Rows from block 4, named by matrix and row number. Rows with one number belong to one neuron. Each number is 128 + 32 x the weight over its row's rms, rounded and kept within 0 to 255. All counts start at 0. Numbers have three digits each.
# fc1: MLP up (model.blocks.4.mlp.fc1.weight, 768x192), inputs 0-47
# fc2: MLP down (model.blocks.4.mlp.fc2.weight, 192x768, transposed), outputs 0-47
fc1.402:125138118159081171141123101146167152094132116137166108137167083093116255107114143121139187117125154136131121135122185169100149068099151073162152
fc1.403:075134072146083119139146117152128124123084095129122088105115176144094100091094092123088113135148167075128124120154160180117117123196112095081153
fc1.404:123139163103149138153138115114160095147111129131117103136136130128113111132058140157160145103122195085122176135108142112160116129111155155146146
fc1.405:156137130106147061116186179109171142201117106102118149205183140052133126111116190145119146134181129131131088148143146153161228140112127131135129
fc1.406:089167127103165139155152138149154085186143088081101114138154132077145141115087134098117140135093157088167190096125073157170159152041107086101166
fc1.407:143126127096138109174162069091148080125071097110080096162067139106084097084124115138118123116130148102099162145118119214054130180145084170130109
fc1.408:115137115135086135151142122103086084085116132175156117146132108070142090142142106124143118146106164138143131173100097123054088141053197089133105
fc1.409:124148118171110106169232116191118151185163111095097168150094191158049078104051178158095124136141162118120110151091097079114091146075161137167085
fc1.410:132143105119136124114131140111172140153168137125132068158216139044135098108117091147185089149198134146174125120176126164093096083111112110110125
fc1.411:135131090178118097134127181110136140101071107075105089114088110155082155119095185103084128138150135146138135127129133150141175100106158149156139
fc1.412:153133097151089114112109051113114061136119011114118139123100119107162106113158125134128098089176151152125100119142079107164128082098146159144088
fc1.413:093166081161157092104111174184119132136137108072134135109157106063158081113127132081144153078146075117160108115135132178109079087149166104085124
fc1.414:094147087161164131196089120147115136157143090103083109145120127137128160124113129107065145142141158083146149141113098212079089130125137140067121
fc1.415:135139130160136106147231158136134084120131122116122103142155132124118059118048145071129089142164168115112139106134065092096127127091083095167147
fc1.416:127154130164142171115127109152153075123073071126059164108141104070143133162111135136107150132179210094116152119141170158103124153106103104177111
fc1.417:065160089184201092125131130132136081096103117117141099144130128134086102131150131111164159147096202137121141117119115109090121194064095135148168
fc1.418:079133145142084113132141068146116081149116120120049116095166116066134168125133139163133149116118075188110142115104149146101166142168058100039126
fc1.419:095134082140096119165087200149140107104134110054173148209150172084142077114134131127116117200110090103145142110145146144034117116137093089164135
fc1.420:073157130135102101097115150140122109144153125091119068146123117108107068101122149141120127106098124145180093132150158127106110137166162100106098
fc1.421:142144122114166138111071123128154174117106105115099132166081172169167135125137125121137112120095106107108118136163169145130107138118118094114135
fc1.422:169146105104052101130093121130127089117164132138089124140184161120110118139099120080149095083108067125120105109149146165099159105122141091084137
fc1.423:121159083131094127150152096159122095126147147049170129101191151073128110134142145142103169116097146094134128118143129161094089055165146066067171
fc1.424:165145138162108092127135157142147147183107118152155125193063079162112084195140178093186193105117124063153150130106134186071129136136136183091121
fc1.425:130160087170126099163105146102101114066116122099123059126135109149082112134161110068121159124126092103098129028187107119117153153103107083144180
fc1.426:147156133129091101099127122147103103142135132074110121101178095098141089142122149104192053167119156164091126142136149167125159145148151119109140
fc1.427:142129105137111145106111139116096117096099090074171129160167118131180061116129110119118159111063113092125160129151191171113051079073126144183177
fc1.428:154157118134139123118128140142111112182137126087112160154186105133136144129126161150147091109168172097182118127123151136117152082101141152130103
fc1.429:107161137154158161130080111118158128096113103154086101060122137117127165120171174123198115124107162102091072113163115188119092125109112102077139
fc1.430:095137092128122109169092180113068120086136116086151120132121089152139142145133138096145095139031164107126155066072126204061157085146083149141088
fc1.431:091132090145114106205097123104087118112165093107091102135201136108101008118144127123156125121134194097112125140162138146058109067178126146176141
fc1.432:100136050115091082129094082160131127092166116153153134177133108113132145134087189120124197153123184098098115138087134196129143193136174144082113
fc1.433:144129120189126064121114051161084090159125173141115116146121158113112124129120134115108136223162145088160147142082124132100122097142092137184115
fc1.434:092129060141162097169127127129123089144062093126121120175102099154077155131078224148221079144135145103078104110126127117159102160141068104148132
fc1.435:132130078136066071143148101076125170045109129064137139155107106153099203127080168114104131150167136138109092125107089182126102103109140188134103
fc1.436:119152071108098080111147075151131114127081082181084119115188143063071105137123131101164128117106048147100101103127107169112119105105195101154132
fc1.437:104156101139125122161178087141132104122170137134152115153115197181141057161098169106130072116191144129119126119124074170109132103109059116112122
fc1.438:123140120149122116101132166129135153174099069114100124134117143100097117138169142153164155107143104127083133171101208124136115133162147150181106
fc1.439:096169154157087135143121100151167177125093127072131117119153168161130096107136198099122141125138116101082145128107143139057159144129126104127137
fc1.440:083164097110164058163199133109089103086084137099150064177193148052109144122083133104157090150112127072143142039176067119097070137065110072174130
fc1.441:096188143146186116131117099132103157106120125130071189124167070097137194128076132105197105157077184186130124099118111169224140093142132067113108
fc1.442:177163131113036045140142165117137097159117142101161147138132136148189049166111194076135185139113151078157132111150191161128111113145171166156144
fc1.443:138136128158093093135135130110098149179142104094157144129145203117132120079072204127126090114103104103115119124102204176069162149130171086148102
fc1.444:180160105148140134171118112130049099105142126141128078140154077118138182194197165140106134148126163077119159126149137223111173117180181094144144
fc1.445:145142127137120120161178176132145158158111114085115124079132167050128147154114120183139126173086142138170102122142102155113141100139130123047086
fc1.446:120141113123146111134102182168081161116098112086115140136103099123152164144093131107203170163169176105142122108122176136066160028093169164145148
fc1.447:114169151133163106120165143145189125143076102158110091133103102111123091030117128131070182126140112138156130137156141182110069144099125056139153
fc1.448:101165128108076145132144159091101129125082129143115154189161142140082114151097108126111107142145111099133138113126135148067112078025063143127145
fc1.449:117135097142126150140180111151129164151112119137136104157069121088072156135169095096130131164140132163128046107101159112114126126137131128151107
fc1.450:145130125107120125108152117153109086087132103144120076137144163188138174125124090118161196184142148097099123110147189119153108079035168054090141
fc1.451:058138073131087113215104128118112115166155080143137065142138208144049030149084135133115075155155128141157101135171119130108135137095101163090137
fc1.452:127131082142139134096185103138113125130107093148135123134155107092107151214119132085091120159087165108104110092112089125107156145168120103159107
fc1.453:135148123198124043128122108139105087143130117125175094144136099122170083147145185128102112153112175137176113125107112108104089104153103134157115
fc1.454:090166112157156134178194103113164168148148126071169098163114165121095087070111073128129120157153166130096125114117101168091100130100031139129116
fc1.455:165144141178174120126138117101074108081082102111082132132195098128160119184154114107139152164130151131071100089138190130095087146128123101199143
fc1.456:143155106187098129170171109147117138124099074118134150144074152103137153140121183134135125158184194113089139099101118092135165059129158087071098
fc1.457:125148102153164154102071131170092162072076115155094103070096111086113152145132131117176124166140151165111112118176134151195133113135156165069121
fc1.458:170155120142142090159082178096111094126108124149132112173133168120103066110128172130129150151133204119100090095084118176057134067163170159164113
fc1.459:125089090146080143089104159125105085144094078117073146195107197100119123129145167125093172125116152089182142148114113138134161068126116146157097
fc1.460:154155111123028059106153204140128123189124084110089152152086147136112116114118136123174161142082181094147107135131179104078153115100161115111177
fc1.461:122164136116082054135166122143154146091161130096171108138191166137158096142101124132160175140130099146086142156088114125101160120103092140167091
fc1.462:137149108215170127080142137136159101105126116078109101125113145093092124114101150206076110132072107156060120129116096110100164109095153087132114
fc1.463:141110079141109106176180126106145150130086122171082132149061114119119133151159158105056111137158110054123135105100149153146133115093103104047159
fc1.464:152129119150103154107145179176145098112075140096117122102131136039118098143099161116122121174147108146115122158109073128152157154131189091139047
fc1.465:064155120153147125144154092145136124123133144132146087167149144149096176100075113122096083164104106149175105125090115111044157129133105143100078
fc1.466:133134107136137098108148171117104098115157110128123060083105140132139159123145118101101147120077162126187108102100183148133055087094113154111108
fc1.467:098134107148130136126123144131129117116110081139118140158093115068082144186135133112131121078141152133078114161076114154060161177139163107059115
fc1.468:117156126213133160124143166137102100134106122141131078103175150184177078116133125138140105132129169161110143135077139091140141151096188165118106
fc1.469:133116180120061139143147095160128124131140107117068085122107156122146044079051227101153138136133123142106131145095093093093181135135122064136134
fc1.470:132139091143104063136152142127103163127071097076138146178153133132058123183098171061146150130082122122138091115170127164120158141170119091186092
fc1.471:155121135089073131121175127127093135084162084155097161128180102063184152130152181128138108148161138148182131109110152153108155188078148150161099
fc1.472:098142085137145081136150158153090137140118129114124076124089145158132136168039130072122198165110133142123112030119117149104203061162115155062118
fc1.473:137155058124094098107115155151097136165108120151143108153101134087148115111125126122137102149091121157135108128104071103145123088110132096076130
fc1.474:142139145175034146097143131120113093158138120122129117116174171097107130040132135139122133153167152112092106123117115112180211133131136065040123
fc1.475:115178039090146127128141112141159134118115117127147126175154173061121119095098125110118122143114147114156117101137094129126116071110107117131123
fc1.476:157130084161126088152157157149080112107106071137122108181149138062069123128097173105144128166157131137126097068124068107093104066105101113158097
fc1.477:134139079133061115112140094085143152114135112055149112201113178145141136083119157122121130118122127076109113137126122148078118072112086089143149
fc1.478:143122067117081150113160210108120134095108119095104105152147153096095082160056130133114071103099094101097123128163134192098144183162097124070138
fc1.479:094140088100091084101115158150074095137089134106171108151171149110120122135108124100170073176157134085163160151158138170106141211120123132163131
fc1.480:169130066122079123108152089174125100118134120058120072138046172150134096138119128118125116112144171123128126103146120147134183155162159150119115
fc1.481:098169098178134117114153154096099129112146105094131091136145171097101091139076156145149158195082136155180112127146080116121131051152148115108121
fc1.482:084091147139058158183107087141151102130094142143124098129186135122131147121102175148108094128116099081139137095108125120080185142126130121093162
fc1.483:147115098175123127126181126086127103148038114058114122096178098153180126137122123135071131189150182105127112134095088158062144179152144137152117
fc1.484:169145061146116097153157150150081141137141089162145072117137048106147121137151139111200126179143154160106133118101101148065139093092133131117113
fc1.485:093145160168145104143140146072138100124138162149094066135087155182132105140128129177161126128127111076033135164132132160126178131111120129163177
fc1.486:148135155145059126136126126113147163138095127130087153144073156067180166112103169131205139106194157129114092145090106110141117128069146119134116
fc1.487:111131083233149157136196165085130138062103132113109091104134145116141124070120137121081127130128119120150137119117093131101139184090066057103182
fc1.488:131145150134109139119116119131103091173102080091095161121096131048108139145115175155128122098175118072143164141140107103182167109139081139206083
fc1.489:150153077141123141192204169124147108087132115155155096142113147151097099143099131124106059183126135096129089093114116109051144107069118095149170
fc1.490:083159099150174140132105100149127155098121109137136083122198119135167101129114110138185068184133150115151074113103110150121165183124108073125147
fc1.491:168074082134123110137086123158115163128057145150109147094122123154141094125066156128236179147125123079147124116133126200091120092133180091142122
fc1.492:146169101147089093111184151116140087117138104133105088136208120109086165142157063161183135172155107117155111106122145125080126084120120093105128
fc1.493:089137074136082132141159196167113135113094131096148142147112158060094088119070148121131169143086067125079145104085120137039166143162110111144082
fc1.494:095136070118144128159103174153102127104118141031136131170114147138147123151061193109096158146101088107113144126079157143173159115132097123077050
fc1.495:163171156153141162139097127111117177130142132162147185184102076077130098115183160114145121140128078127092107130123146103140171137070121064143173
fc1.496:115109129167096099172110205076094125097113153100108056167160128133070223117056127132168125127140127119107144091140137168053140129122133088125133
fc1.497:120140101148163088168115106109117134111139129152120084116163114112127061102160191139144104175123134111084114129181073143158105087170184124175119
fc1.498:120169119169150131147174096156114114174119111085143132200106161126156123142137119157153064121134151067113164129111087115161162122098135172145081
fc1.499:087161133128147109161100122192074101122074119158116093101180123115131140109160152110103135135122102095076086149142133133160129081156114125124151
fc1.500:184148113134151071158146081168138124136097123140132174184144105127099114196168153100101136143126126094155125076125143116087060079152096116108147
fc1.501:135176059149069088095176190090131123161190104110160083151094093113080135088080209138144157159149205139150078111109105123142197190138122089136139
fc1.502:088163178151151136132184126144112122128119145097166062113203124141144096158089106099146176183135136147133129137146096150151105086163147135185137
fc1.503:121137106165183129183145089142046129081158103068087063107138147134169126139129113131075138152096178088160137090120089117162112090123131135078136
fc1.504:200149213122113131093171104159078130109129128146083146082182202100122114156109157122132101127085156148104150104111112179136084140156047136139110
fc1.505:049172113155121120119156148120142106126108158078119139172183131103134137081131143096152112164140164151088101103131098078095218159128193193127172
fc1.506:130178107178150133129128144217140144097129090084119091130136105166139152157097159148171114134156085080110158130052169113158098177137162109110106
fc1.507:118163163126029094116147155109136119179121131113137096148099075110135137115100180133202187139191187126120122098120107147072187141148128143139065
fc1.508:122142102157132140131105166143122103064132073148062155109164130106177088148076111146131172149094155148187120125121133185152134147138146115108131
fc1.509:135170158183194117116112159131094102146061056114097143174118148141128078128096101092143078114094132119117101105099133152081131136078108115150106
fc1.510:162184119104125043106122143132167116120064114121133085133108076108121096142156158131128152147175145192092101129128104159072138139199108097129168
fc1.511:099150095161075098157148165142142124078089145120148126110107110103110082161128127123142096158104113120127101114135150130065139114103172131118154
fc1.512:145152071110131132157141139088121092089124093101134126145170082091139094110118072127071110119086139095177091124131125169136129129070173110096065
fc1.513:111179094130164140154120142137156171076118139089088103169133126158134097141029102125184167118150071141120136123157148206097135120133140134078129
fc1.514:091136132173070127140143168121103079134118064158091125148057134107204162090077136108112120166127161110125115135094190069180181074121146081123131
fc1.515:120165118114141164133123126106134107098084073122134173162113137074095079131117169125083089151118126140117099105108134145076126138147091128164078
fc1.516:122154139136121114137143138100141167168142136141143128120185147172087117116133196116172101119096151069112103114142048113112101094081214064133144
fc1.517:148163073164159084183162123151063110161115095134126100110128107168156134133064151114156180162159131034155113119125139116102166127055099162101122
fc1.518:124125154208160158112185098159115149125113096118191122141137140081191139126123167136098130139067136148067092080148086159141095163149117110123141
fc1.519:123133070172179121130179164167106123126152121077115139166129136109105174149116106170134102107134121123129130095142106186150178151049109075093149
fc1.520:143150115171151072095215120129121116126118141109183120133126142109133189178088173127105126188142174141160124130120047183149106140158108116120101
fc1.521:147153094093102132125132136119133164066131089096145145125093111119125141096164176092143142161133146121157118097114151148124109125152132141082095
fc1.522:115191124167170107119126160188127097111161127067151079107130152092109116129106118182086075188192144126130119078108078156132130112179129145051092
fc1.523:107203087129138141101128112138122083120133097161091113116127099120097128169124143132189084201120116118077091108133129150147103139131149119054144
fc1.524:089158114143113133111137156149138132191109089088105108113117192143104114180087180106092157140105148096077157125135114126162168093073159112110164
fc1.525:088145120155106101166171086155114047060123072140122152131178115060133120134088094132182106160112164140174121124094146142197137065067086084130104
fc1.526:097159135127171147106121132204157141151085101046078118120110165152175095144114118148161126130169118067141145088135157128074140201053115099160120
fc2.402:132107220109059147116096208144115137150084091116107124140129204161086087122109173100104129099151094084090146078098057160153066132143089173146169
fc2.403:143138133133218110120088100118092126169122129149069151136138084138111162183174161070179110157107126141173093089139121095164112142131173114133097
fc2.404:181072150126116141197107103134158150111096078169156123146132139036106117108116110147134094117159161090160153125136066139137113152155146128112161
fc2.405:121125139156070111146091143175108102077157113127137156121154097121118058168191068118165159116086160161138130104166077138124073114109091094127111
fc2.406:110116154147118123104172112104148169064107086111171138139127125163169082092117173129102176107145073142135135129143184097141090125182131154135077
fc2.407:126074104141149137096108117119127145161099149142151179156102146178185139125124188127164127097161081152119139154126026135144117143175065142129116
fc2.408:148193169161098132063250133094120146167157172148106131110108132119117140119146125126171092179158173091084132121063138161121126120195124089187089
fc2.409:100176106093138111089210148149116156132134146087132087129121097160161170149169121127025130096191093138112118121152122169129190081171102118114118
fc2.410:177029076138129088168146168147131134168086125155112187168174109097148117126101163150175107183133139126150139140109159114121171117095094163114118
fc2.411:096121143121125143106095115141136122199094139145134120127155149169097148139105099119088117157095180116154142126146105132145154174104076126149089
fc2.412:090137147175118123055072036113138152122134180130137109084147133147118144178155116130171094203128109106148137100142142136148096058145091210098146
fc2.413:136133164108126134127158113110106071095162109134134126109182131112168130097057134103191095149062102122091127114166114076131133200109203131212094
fc2.414:082127188129095151193063118133135149138096159156096148101113162143114163146181106110181087131160160146120137110120108116159134132098107168099139
fc2.415:149136117116137096113113147200145152079152130148098135158136158052121092149105109103137121100111186115212127120118098124157137176190201159121109
fc2.416:147132087146139083159151117132081122129126115139146136084204136117079146156112139121117071149126087137109134139106087071148131046119125162138136
fc2.417:110162149189129132124112168151123159064154098123208101082136117198115193078155100114096119120094183132120120135144153121147123076102141142110105
fc2.418:113109136121173161099057094082164180174062123086070151131163117119139188076065167122140115109158091139143171109132152152152144117158137111143099
fc2.419:174088148123211143131141093093145112121111122152114137141190194150138156163109146125100155151112185093073154167128156125192169133112218148149188
fc2.420:066111122067094126149123113093109131077160134125143127108138078157189091115097095117144081098153084168105141125163122108098107109092110192152149
fc2.421:133119117113127089085102081114147171073153112130118078057096086079139091121111102133081150085165168145103142122134189125112119129129097168132109
fc2.422:076134145151170105150150109196145119100095041160137088128189141177170176150167128148168115162153235089102155148159205096117124121139096157167120
fc2.423:118123103141156122074156155103107151155084046152146190152108132111128098127105129119180167141163129061163157143112082113114148154100110113112099
fc2.424:090155132091185119099115143181099119109126109191135117140112146097112097112117172110101154039156127135088115140155099118103101118130103123167165
fc2.425:156129130132187142108149120101141109160143102145081175085139133136134159151125168078129136092088158139139023138167131161145121123138118066173095
fc2.426:160115141103179126090153146098152111208123113125123134159089160157156208142128168117145124179110115084143117144106155106118126210135114119108132
fc2.427:127146124106136105129231107145166114103088082159111088160105082076170179106149141133122055164193149172145135126060104110120120151147107134126133
fc2.428:131142116156092089090139135115140117053131115143149145132101137109146213101113184126084156130067114126081089177180139169187084084143114125103143
fc2.429:073162168153117081129108166136111084113142128106162090135085146127130143079103113167100157133156085160099138135181118117148134091115130170137086
fc2.430:126116129101133133118064168150171117171124108088145103097074113112125128108051079160173084086127184149050128142111167165141183126122151158096159
fc2.431:197173140149132134149203156152153074122121084146092131111129133139110152117115105148167106150124124167131108127105151065138057170114116148172109
fc2.432:148135097137066139090028148125119081144110163129134088152147159101161099124108123141152151146101135103119146114144123162126076139180151154157133
fc2.433:092146092146161168142150155139102139127150114149082133124088110077127120146134138122119169094103115139152178115115136137189122142116074107153105
fc2.434:130088135123121111085124127117108086133085116121108130085140105108100089227139174139148105055059119146198112141131182150146107160122183086107121
fc2.435:139069146111174130135129079111149110147133090132114149133112141132141150122171128123196103168113087175139124148128108080127156149067069055163106
fc2.436:060143183129161129148146190133098158153136128126145109116041148126122159104152140100175106113131093136106131128154109190160140116074084117123150
fc2.437:115178144128078166122119150149143127158134111140119145134185129127092204144108127113039164111147117110164153120126107109054148124163109124221167
fc2.438:109153203052107174154115074086132154141124104166116119138151121122181087169039162136111169088126096146185128156134085164072168148107108149161112
fc2.439:099134134145127134050105147091144146123124135214095143113125120178133096054162116147164106107070155156164121157121175189126104092172155133070123
fc2.440:116108177106136119092138122091159136128151119166160195119135170095107185101103169072095127105113147132158103162187153159153147146136098186116118
fc2.441:124151135103121091118143144101166106156140123113094064118119122126091100073151202163155178130129172193161108142134082130132101159217149160142109
fc2.442:087106122162201165151164076039158146123129075138156162127119157141145161091108101106101110125091143158122145103139066140188115129139123095044136
fc2.443:082168118183187153109108139128137182125105118112099117114128136177143154099117136135085162120099188133099121086134038144158099107107111165140105
fc2.444:155121139142118153076112083137148107159139128143158209173138135101145138087115101115114138109145111089182134124127096137126164201101073122129088
fc2.445:089086138071150119131138166130139098138181139166119090113099127144171144133126202165114098171147166134093134126137193091161137128129063123102129
fc2.446:118095100094147104167128059115123092163140136205069095132119103163109075121078100131115099097107189101108118136117110099143107142143110126146123
fc2.447:212078171084165151157116140146149147124114134105103175125170166209153170147176154120123138123100122121142138152089149119102149096171094105088153
fc2.448:150140110139116107124149120098158153109144166039145099210177118113130117160155081114134161074154130117141156110122109085125084169141150134111171
fc2.449:189159226096106147109113160090125115140173186109076124116136081172124067153153155102131141121136094109162105110107122193153104183101159082181129
fc2.450:116128113106128160153067127099178178139065136119111147238095112093129062122130173166060209153193144126133115157133136152065184145164149162139136
fc2.451:178077196136161120136153135107098111105101132079123141090106044147147156081116158105155148119185149119115155117114160119125120170137154142159151
fc2.452:151132154140192145097122160130125098171171102078115167099122124213116059028111116118060106147163119109121118109114094080155116070152092090085122
fc2.453:108197132151145113097100107160144123123125096133124102169122141145071136116093096153133136120123144113129133125163154134125126133108116098164108
fc2.454:120118107133120154177141154062168148106161121149110119114231096151118121170173160154115136173138149134180149121139118070153109075140152106160129
fc2.455:092155056139111159108171123144152128187077206133111115134110164110171141054091166163192124142104139152161151101155137079159158106155133103093122
fc2.456:092126160170146148133107112102152155122142114038138101175178195166163070156117147142135158069121048081105154103133096126142085133128069152157117
fc2.457:130195143135102164139140171089125180081119157104165170180128182129168138110131142151134078125050140093124144111116119072130078095077056089124147
fc2.458:163115084144149087099122064126140127152104098103104144153114084156126153137179140147145153096144144124162126208089108167144128139129125095143137
fc2.459:153071112074108145079131150152147099146138076146140141124179103112139125161146115126164081075057134069156122153118100077115101145122121097150124
fc2.460:158134167111156131139091165189156112099144120105099134122133122182103096093130158128068122158095111123121132139160133114155145132056126111182100
fc2.461:078061047090180128157082107122128152145132062098136138102141133101159184111104087130141144099139154150120129176071177138173153082143137059134147
fc2.462:109149207106067120099138147113186121138112109090181142191134154127145163048140093166110111126142210156100125123115149099149074128144118113113127
fc2.463:158121166120133141107122067166114110128154110130151084173142119089135139050080136137138155155155129090110122128096150119157161093130120090132154
fc2.464:152218145170131117124132104117123112165093139093133120105115145128183147144178103144137121113115146111131157123132154083079119122186090150121147
fc2.465:119133167168141107153087111097127069132126184127132107155148094100110103137193135125120142030123140117131100131113115170155060170169092123121109
fc2.466:079124121086101122140136140092149100130112156131108143211081147128131130072082123160146143071138169105079138128126159107088160116055135148151161
fc2.467:171089172071187096108070105079147128148130130115129149093142125129148140131095096132141095103114137128126125160135140118173165118104133215129099
fc2.468:139156106132129173102122166122104159202100142129099127159070130132145119095115137106136198104217125149191138127178074113157117123113097100180124
fc2.469:098074097099141094129146058122121119152172125105140128147147107151115159139206105111132031094114065157182122120155117114142038122043140141140114
fc2.470:149157140129115129161115116123104096150165167149082091142072142159145110111159115145111066174138147093033129098138140067065053124071131164173144
fc2.471:102087131187125141082183133151112123123125104153132163120108111136139189128109079109184201148123151111134118158117096116114117053092156102131166
fc2.472:067066122127084162119143124113148115158111124113154113185175134141141148121087144169137138087176204094118155191087153153142084128135150123155138
fc2.473:182163113130139140103098147078146167164117144136139126142152195161085100202158163100145173130131118126124131072151125063153111178211148157151145
fc2.474:115070045130189112152126092141169142158094059112126227203144111186103172117112106119083077123126120114133120167152098128133094147163095140070116
fc2.475:109159084124109062107146004134113146116127114143138150129193168110120123135137158119131093122157079114114094163117158119160123110119133209118142
fc2.476:151185104093139136137117154109149148166091102098132166147122130099126113179118151126170142152190203109089152145144140135200121099109121088154123
fc2.477:136115103089084111104117102151143154126135144121154099129174099116147083090126106129162066088141134138126112155103115097066109112039098129089131
fc2.478:128088142148086146124134128166145148113078167117098174137099115138122127141139149119161141065127135131152118133128108081102091144125161095139121
fc2.479:106113165070096173150111120095160172114130150103131120166042205145096086137066124103059136111114109176095115125129147125085085121096097164099133
fc2.480:122108145102139112165122145169094135111109171095080089091153121101118129132132185123152160107078112078119197097151118108126139134140146123143182
fc2.481:084103119119185138092140134128188125147095146063101177097059070093118161115115118158121118184085145128128130156133110190136142150211129136156134
fc2.482:147033106138161102123180142102145169163099076131149156140154179185089145134137124136031078174131133141115130143174124151135083145066117139135110
fc2.483:122134154147111157107112122094121118092177132150121072136169079123157187087140185130104151067167080158088102134160104094119100090060080102135164
fc2.484:101195103071102161112100168126141141200111163089125121178129150103142155088128140103106184128123138130145115109119163098151151106152130111121124
fc2.485:135144177134151117141072200164114128086098141117147148138166080130169148146182128111103126120154139074151113078127161176106158112127099105141112
fc2.486:106151096109111117121109088114121099101148148139145140134128080202114113175130168116163220114097151170145116140111157090052116134158153208135123
fc2.487:057183114161178111150126150175089146111143090082161140112154099136185163121125177100189092153154189092105116119135116072123090148128122154090122
fc2.488:145117101114155155110133119095143101121131145132106125175125064074162083135135131158141149105188147088141134132137116117067184200143179183135148
fc2.489:135127112088060091062196095109136094137112110079156152074177119103082145122136110114135091111126117144120105138123103061092105153117113143204116
fc2.490:148147108092130122119110104104137117144115114097130150102173092083154138197112171106119157095173192120096127116114200102097121091117130163110157
fc2.491:152160124131146130146138115116151093148212147093145106156166142108170156088123079122120103110142083094120114082119122082172116135084137096145145
fc2.492:141163186099138156084161140173125078149162101102158172178103167126118137097090111146097120127168163117062122150113107129138086066125140132061114
fc2.493:044098146162089146099135151173116117166141127144183167161141094127122068144146148163156111141188187114177116150136025095102138094171100152140090
fc2.494:095167163116143160114156113147147102096181161156159108085072148104131117107155146160078098150121106150078103122140146099164108104131191085127099
fc2.495:133123115089123124202091125146116120199107138086158102095123074189135109174155145113146098102113063068111148105129153102186158196110118116149135
fc2.496:116147146135136137133133149157105111138178129137122166149095133098141200131088210091092155136108097143124110127119092144154120072149113138143139
fc2.497:142166180118058092120175141152124156084126100134131154138162124079115118107129104083159135101079163084172120112123155184099159127106108142132145
fc2.498:121105175182122140110100131123129137102165110111127123169142133111105119069157165140126162138189124076156129122098100138114146151170182144125133
fc2.499:121109140133108115167139146143164146079108137141128185113169105102084212175094160107113123111147161086099150133141043056197111087137095069101093
fc2.500:084127168110120146110176143137143133117156158107175115112131169094141111169081138116112133168118099086137164159114073121155193122074134177135102
fc2.501:100120106126117101117048121200146130048125135140092110209135146087128122086171149168145110136154121150119099128084159175181149045140121148086124
fc2.502:138069125119112137118100063064117114118088110133112159124172122131157141205087141125171067110153212149100105131096118114143079166096139134175127
fc2.503:130118077168145150149130160126130200167047098125093128138161140129132151104098216107109140136124131156109100111147118110176135129160086104117115
fc2.504:191100134120172107133206151126140154167097149147153116161072113098140083139130077121111138120144133152161138160127087154142166149186148116124137
fc2.505:133162100164168126086155125122127095109160131103164107129071137102115130110102113147087144134183072150094121182129173113101164077151108178172075
fc2.506:122167079108151136107163119082126149150122102175080134105100094193168057104131145122107157084128123093196140142181137081095131117126174168146165
fc2.507:108115185124173143111119116134162105145139207213147123112103153117166082182148129158103132082124159126113158147097171151133166080186116131156114
fc2.508:120131123168132104203182087082141125162122141105127102074126114087114085132123095120177114047104093137152133118133082018142064181132081088145122
fc2.509:103112176128154123126154135123130087143095088152123165136109153110108151209107116085166160090162119140112161146161146168108149197121077034193099
fc2.510:119147091096065084171075138145149143101126141133136148112083116112121101108118143179091115118139086156110105160112208109109118070071084086140151
fc2.511:154103125113148149133116137114132109172102130108177165152202145100177120098073080152153120090147152087110143134095100102132084147113108113209087
fc2.512:103097124135156169120072137216131130136132065179080079117049112128137130121133098111123070146154109154107117134163121136147146093176103097059151
fc2.513:161194142168112127109119140158136136163162166163106115090056119124067146093090153135076126184090116190133130135144107091181118055140066139060151
fc2.514:173191144150162122111085104141108148067091169128110159126184142144106124120111197121151089178052147141131145127119161156123169129149137157093122
fc2.515:156130156086107132112120127096149130138102138074076187129103098117190070130162099130170207137145193130143144143129116171153129130173119127158124
fc2.516:142155044169146109111187091154095136128114124112096162150110152131115133204154110107185117148136083149179106117103160058146136073148116159091083
fc2.517:144091124101088135124134092124157131086105125141153138149222083132125183128135116102106127148104097104110102137128187075148114106109151131123100
fc2.518:143158110118069104158163066138122076101139115132090113177163075073130108104165067112124099090158171091138167116109076125107075075088134111132139
fc2.519:083173137118158113121089106071072074124167172138162124092120118168152137139155107129167134064165095136106115136114131134102063154167097162120131
fc2.520:120130103129075146172156147122117074100191140071119085121070153097150081116126118140197121057160094114077164168091092161127085125079129140199118
fc2.521:093191168058150139169093192098153157098105108097136124168093129168179138090137132113081142135123137156140151144142140131104181182159160159088179
fc2.522:078161127123125138108076126133145093141144163164123119115079109130153129146087024109139140076083109121128130135122057106126063155157068094147116
fc2.523:100203078127175130114146150126141123136131098061063089141149146133136193072135148164109160162141084137163133168090135126131159054141156109150107
fc2.524:134188137128162157124120142090142176138096090120101118074121153108173144186115117119087102126098128148111132110139071152142130138096128098108122
fc2.525:103180077124095138121183132102148148155092123121128113146161149112098194145112094123156098166120134144149126097099152099066098144123111116097138
fc2.526:107096171147096110108131085154131154132120100110097125141055139159139157082087117155083179133068142138152139134096115137161172158109091117151126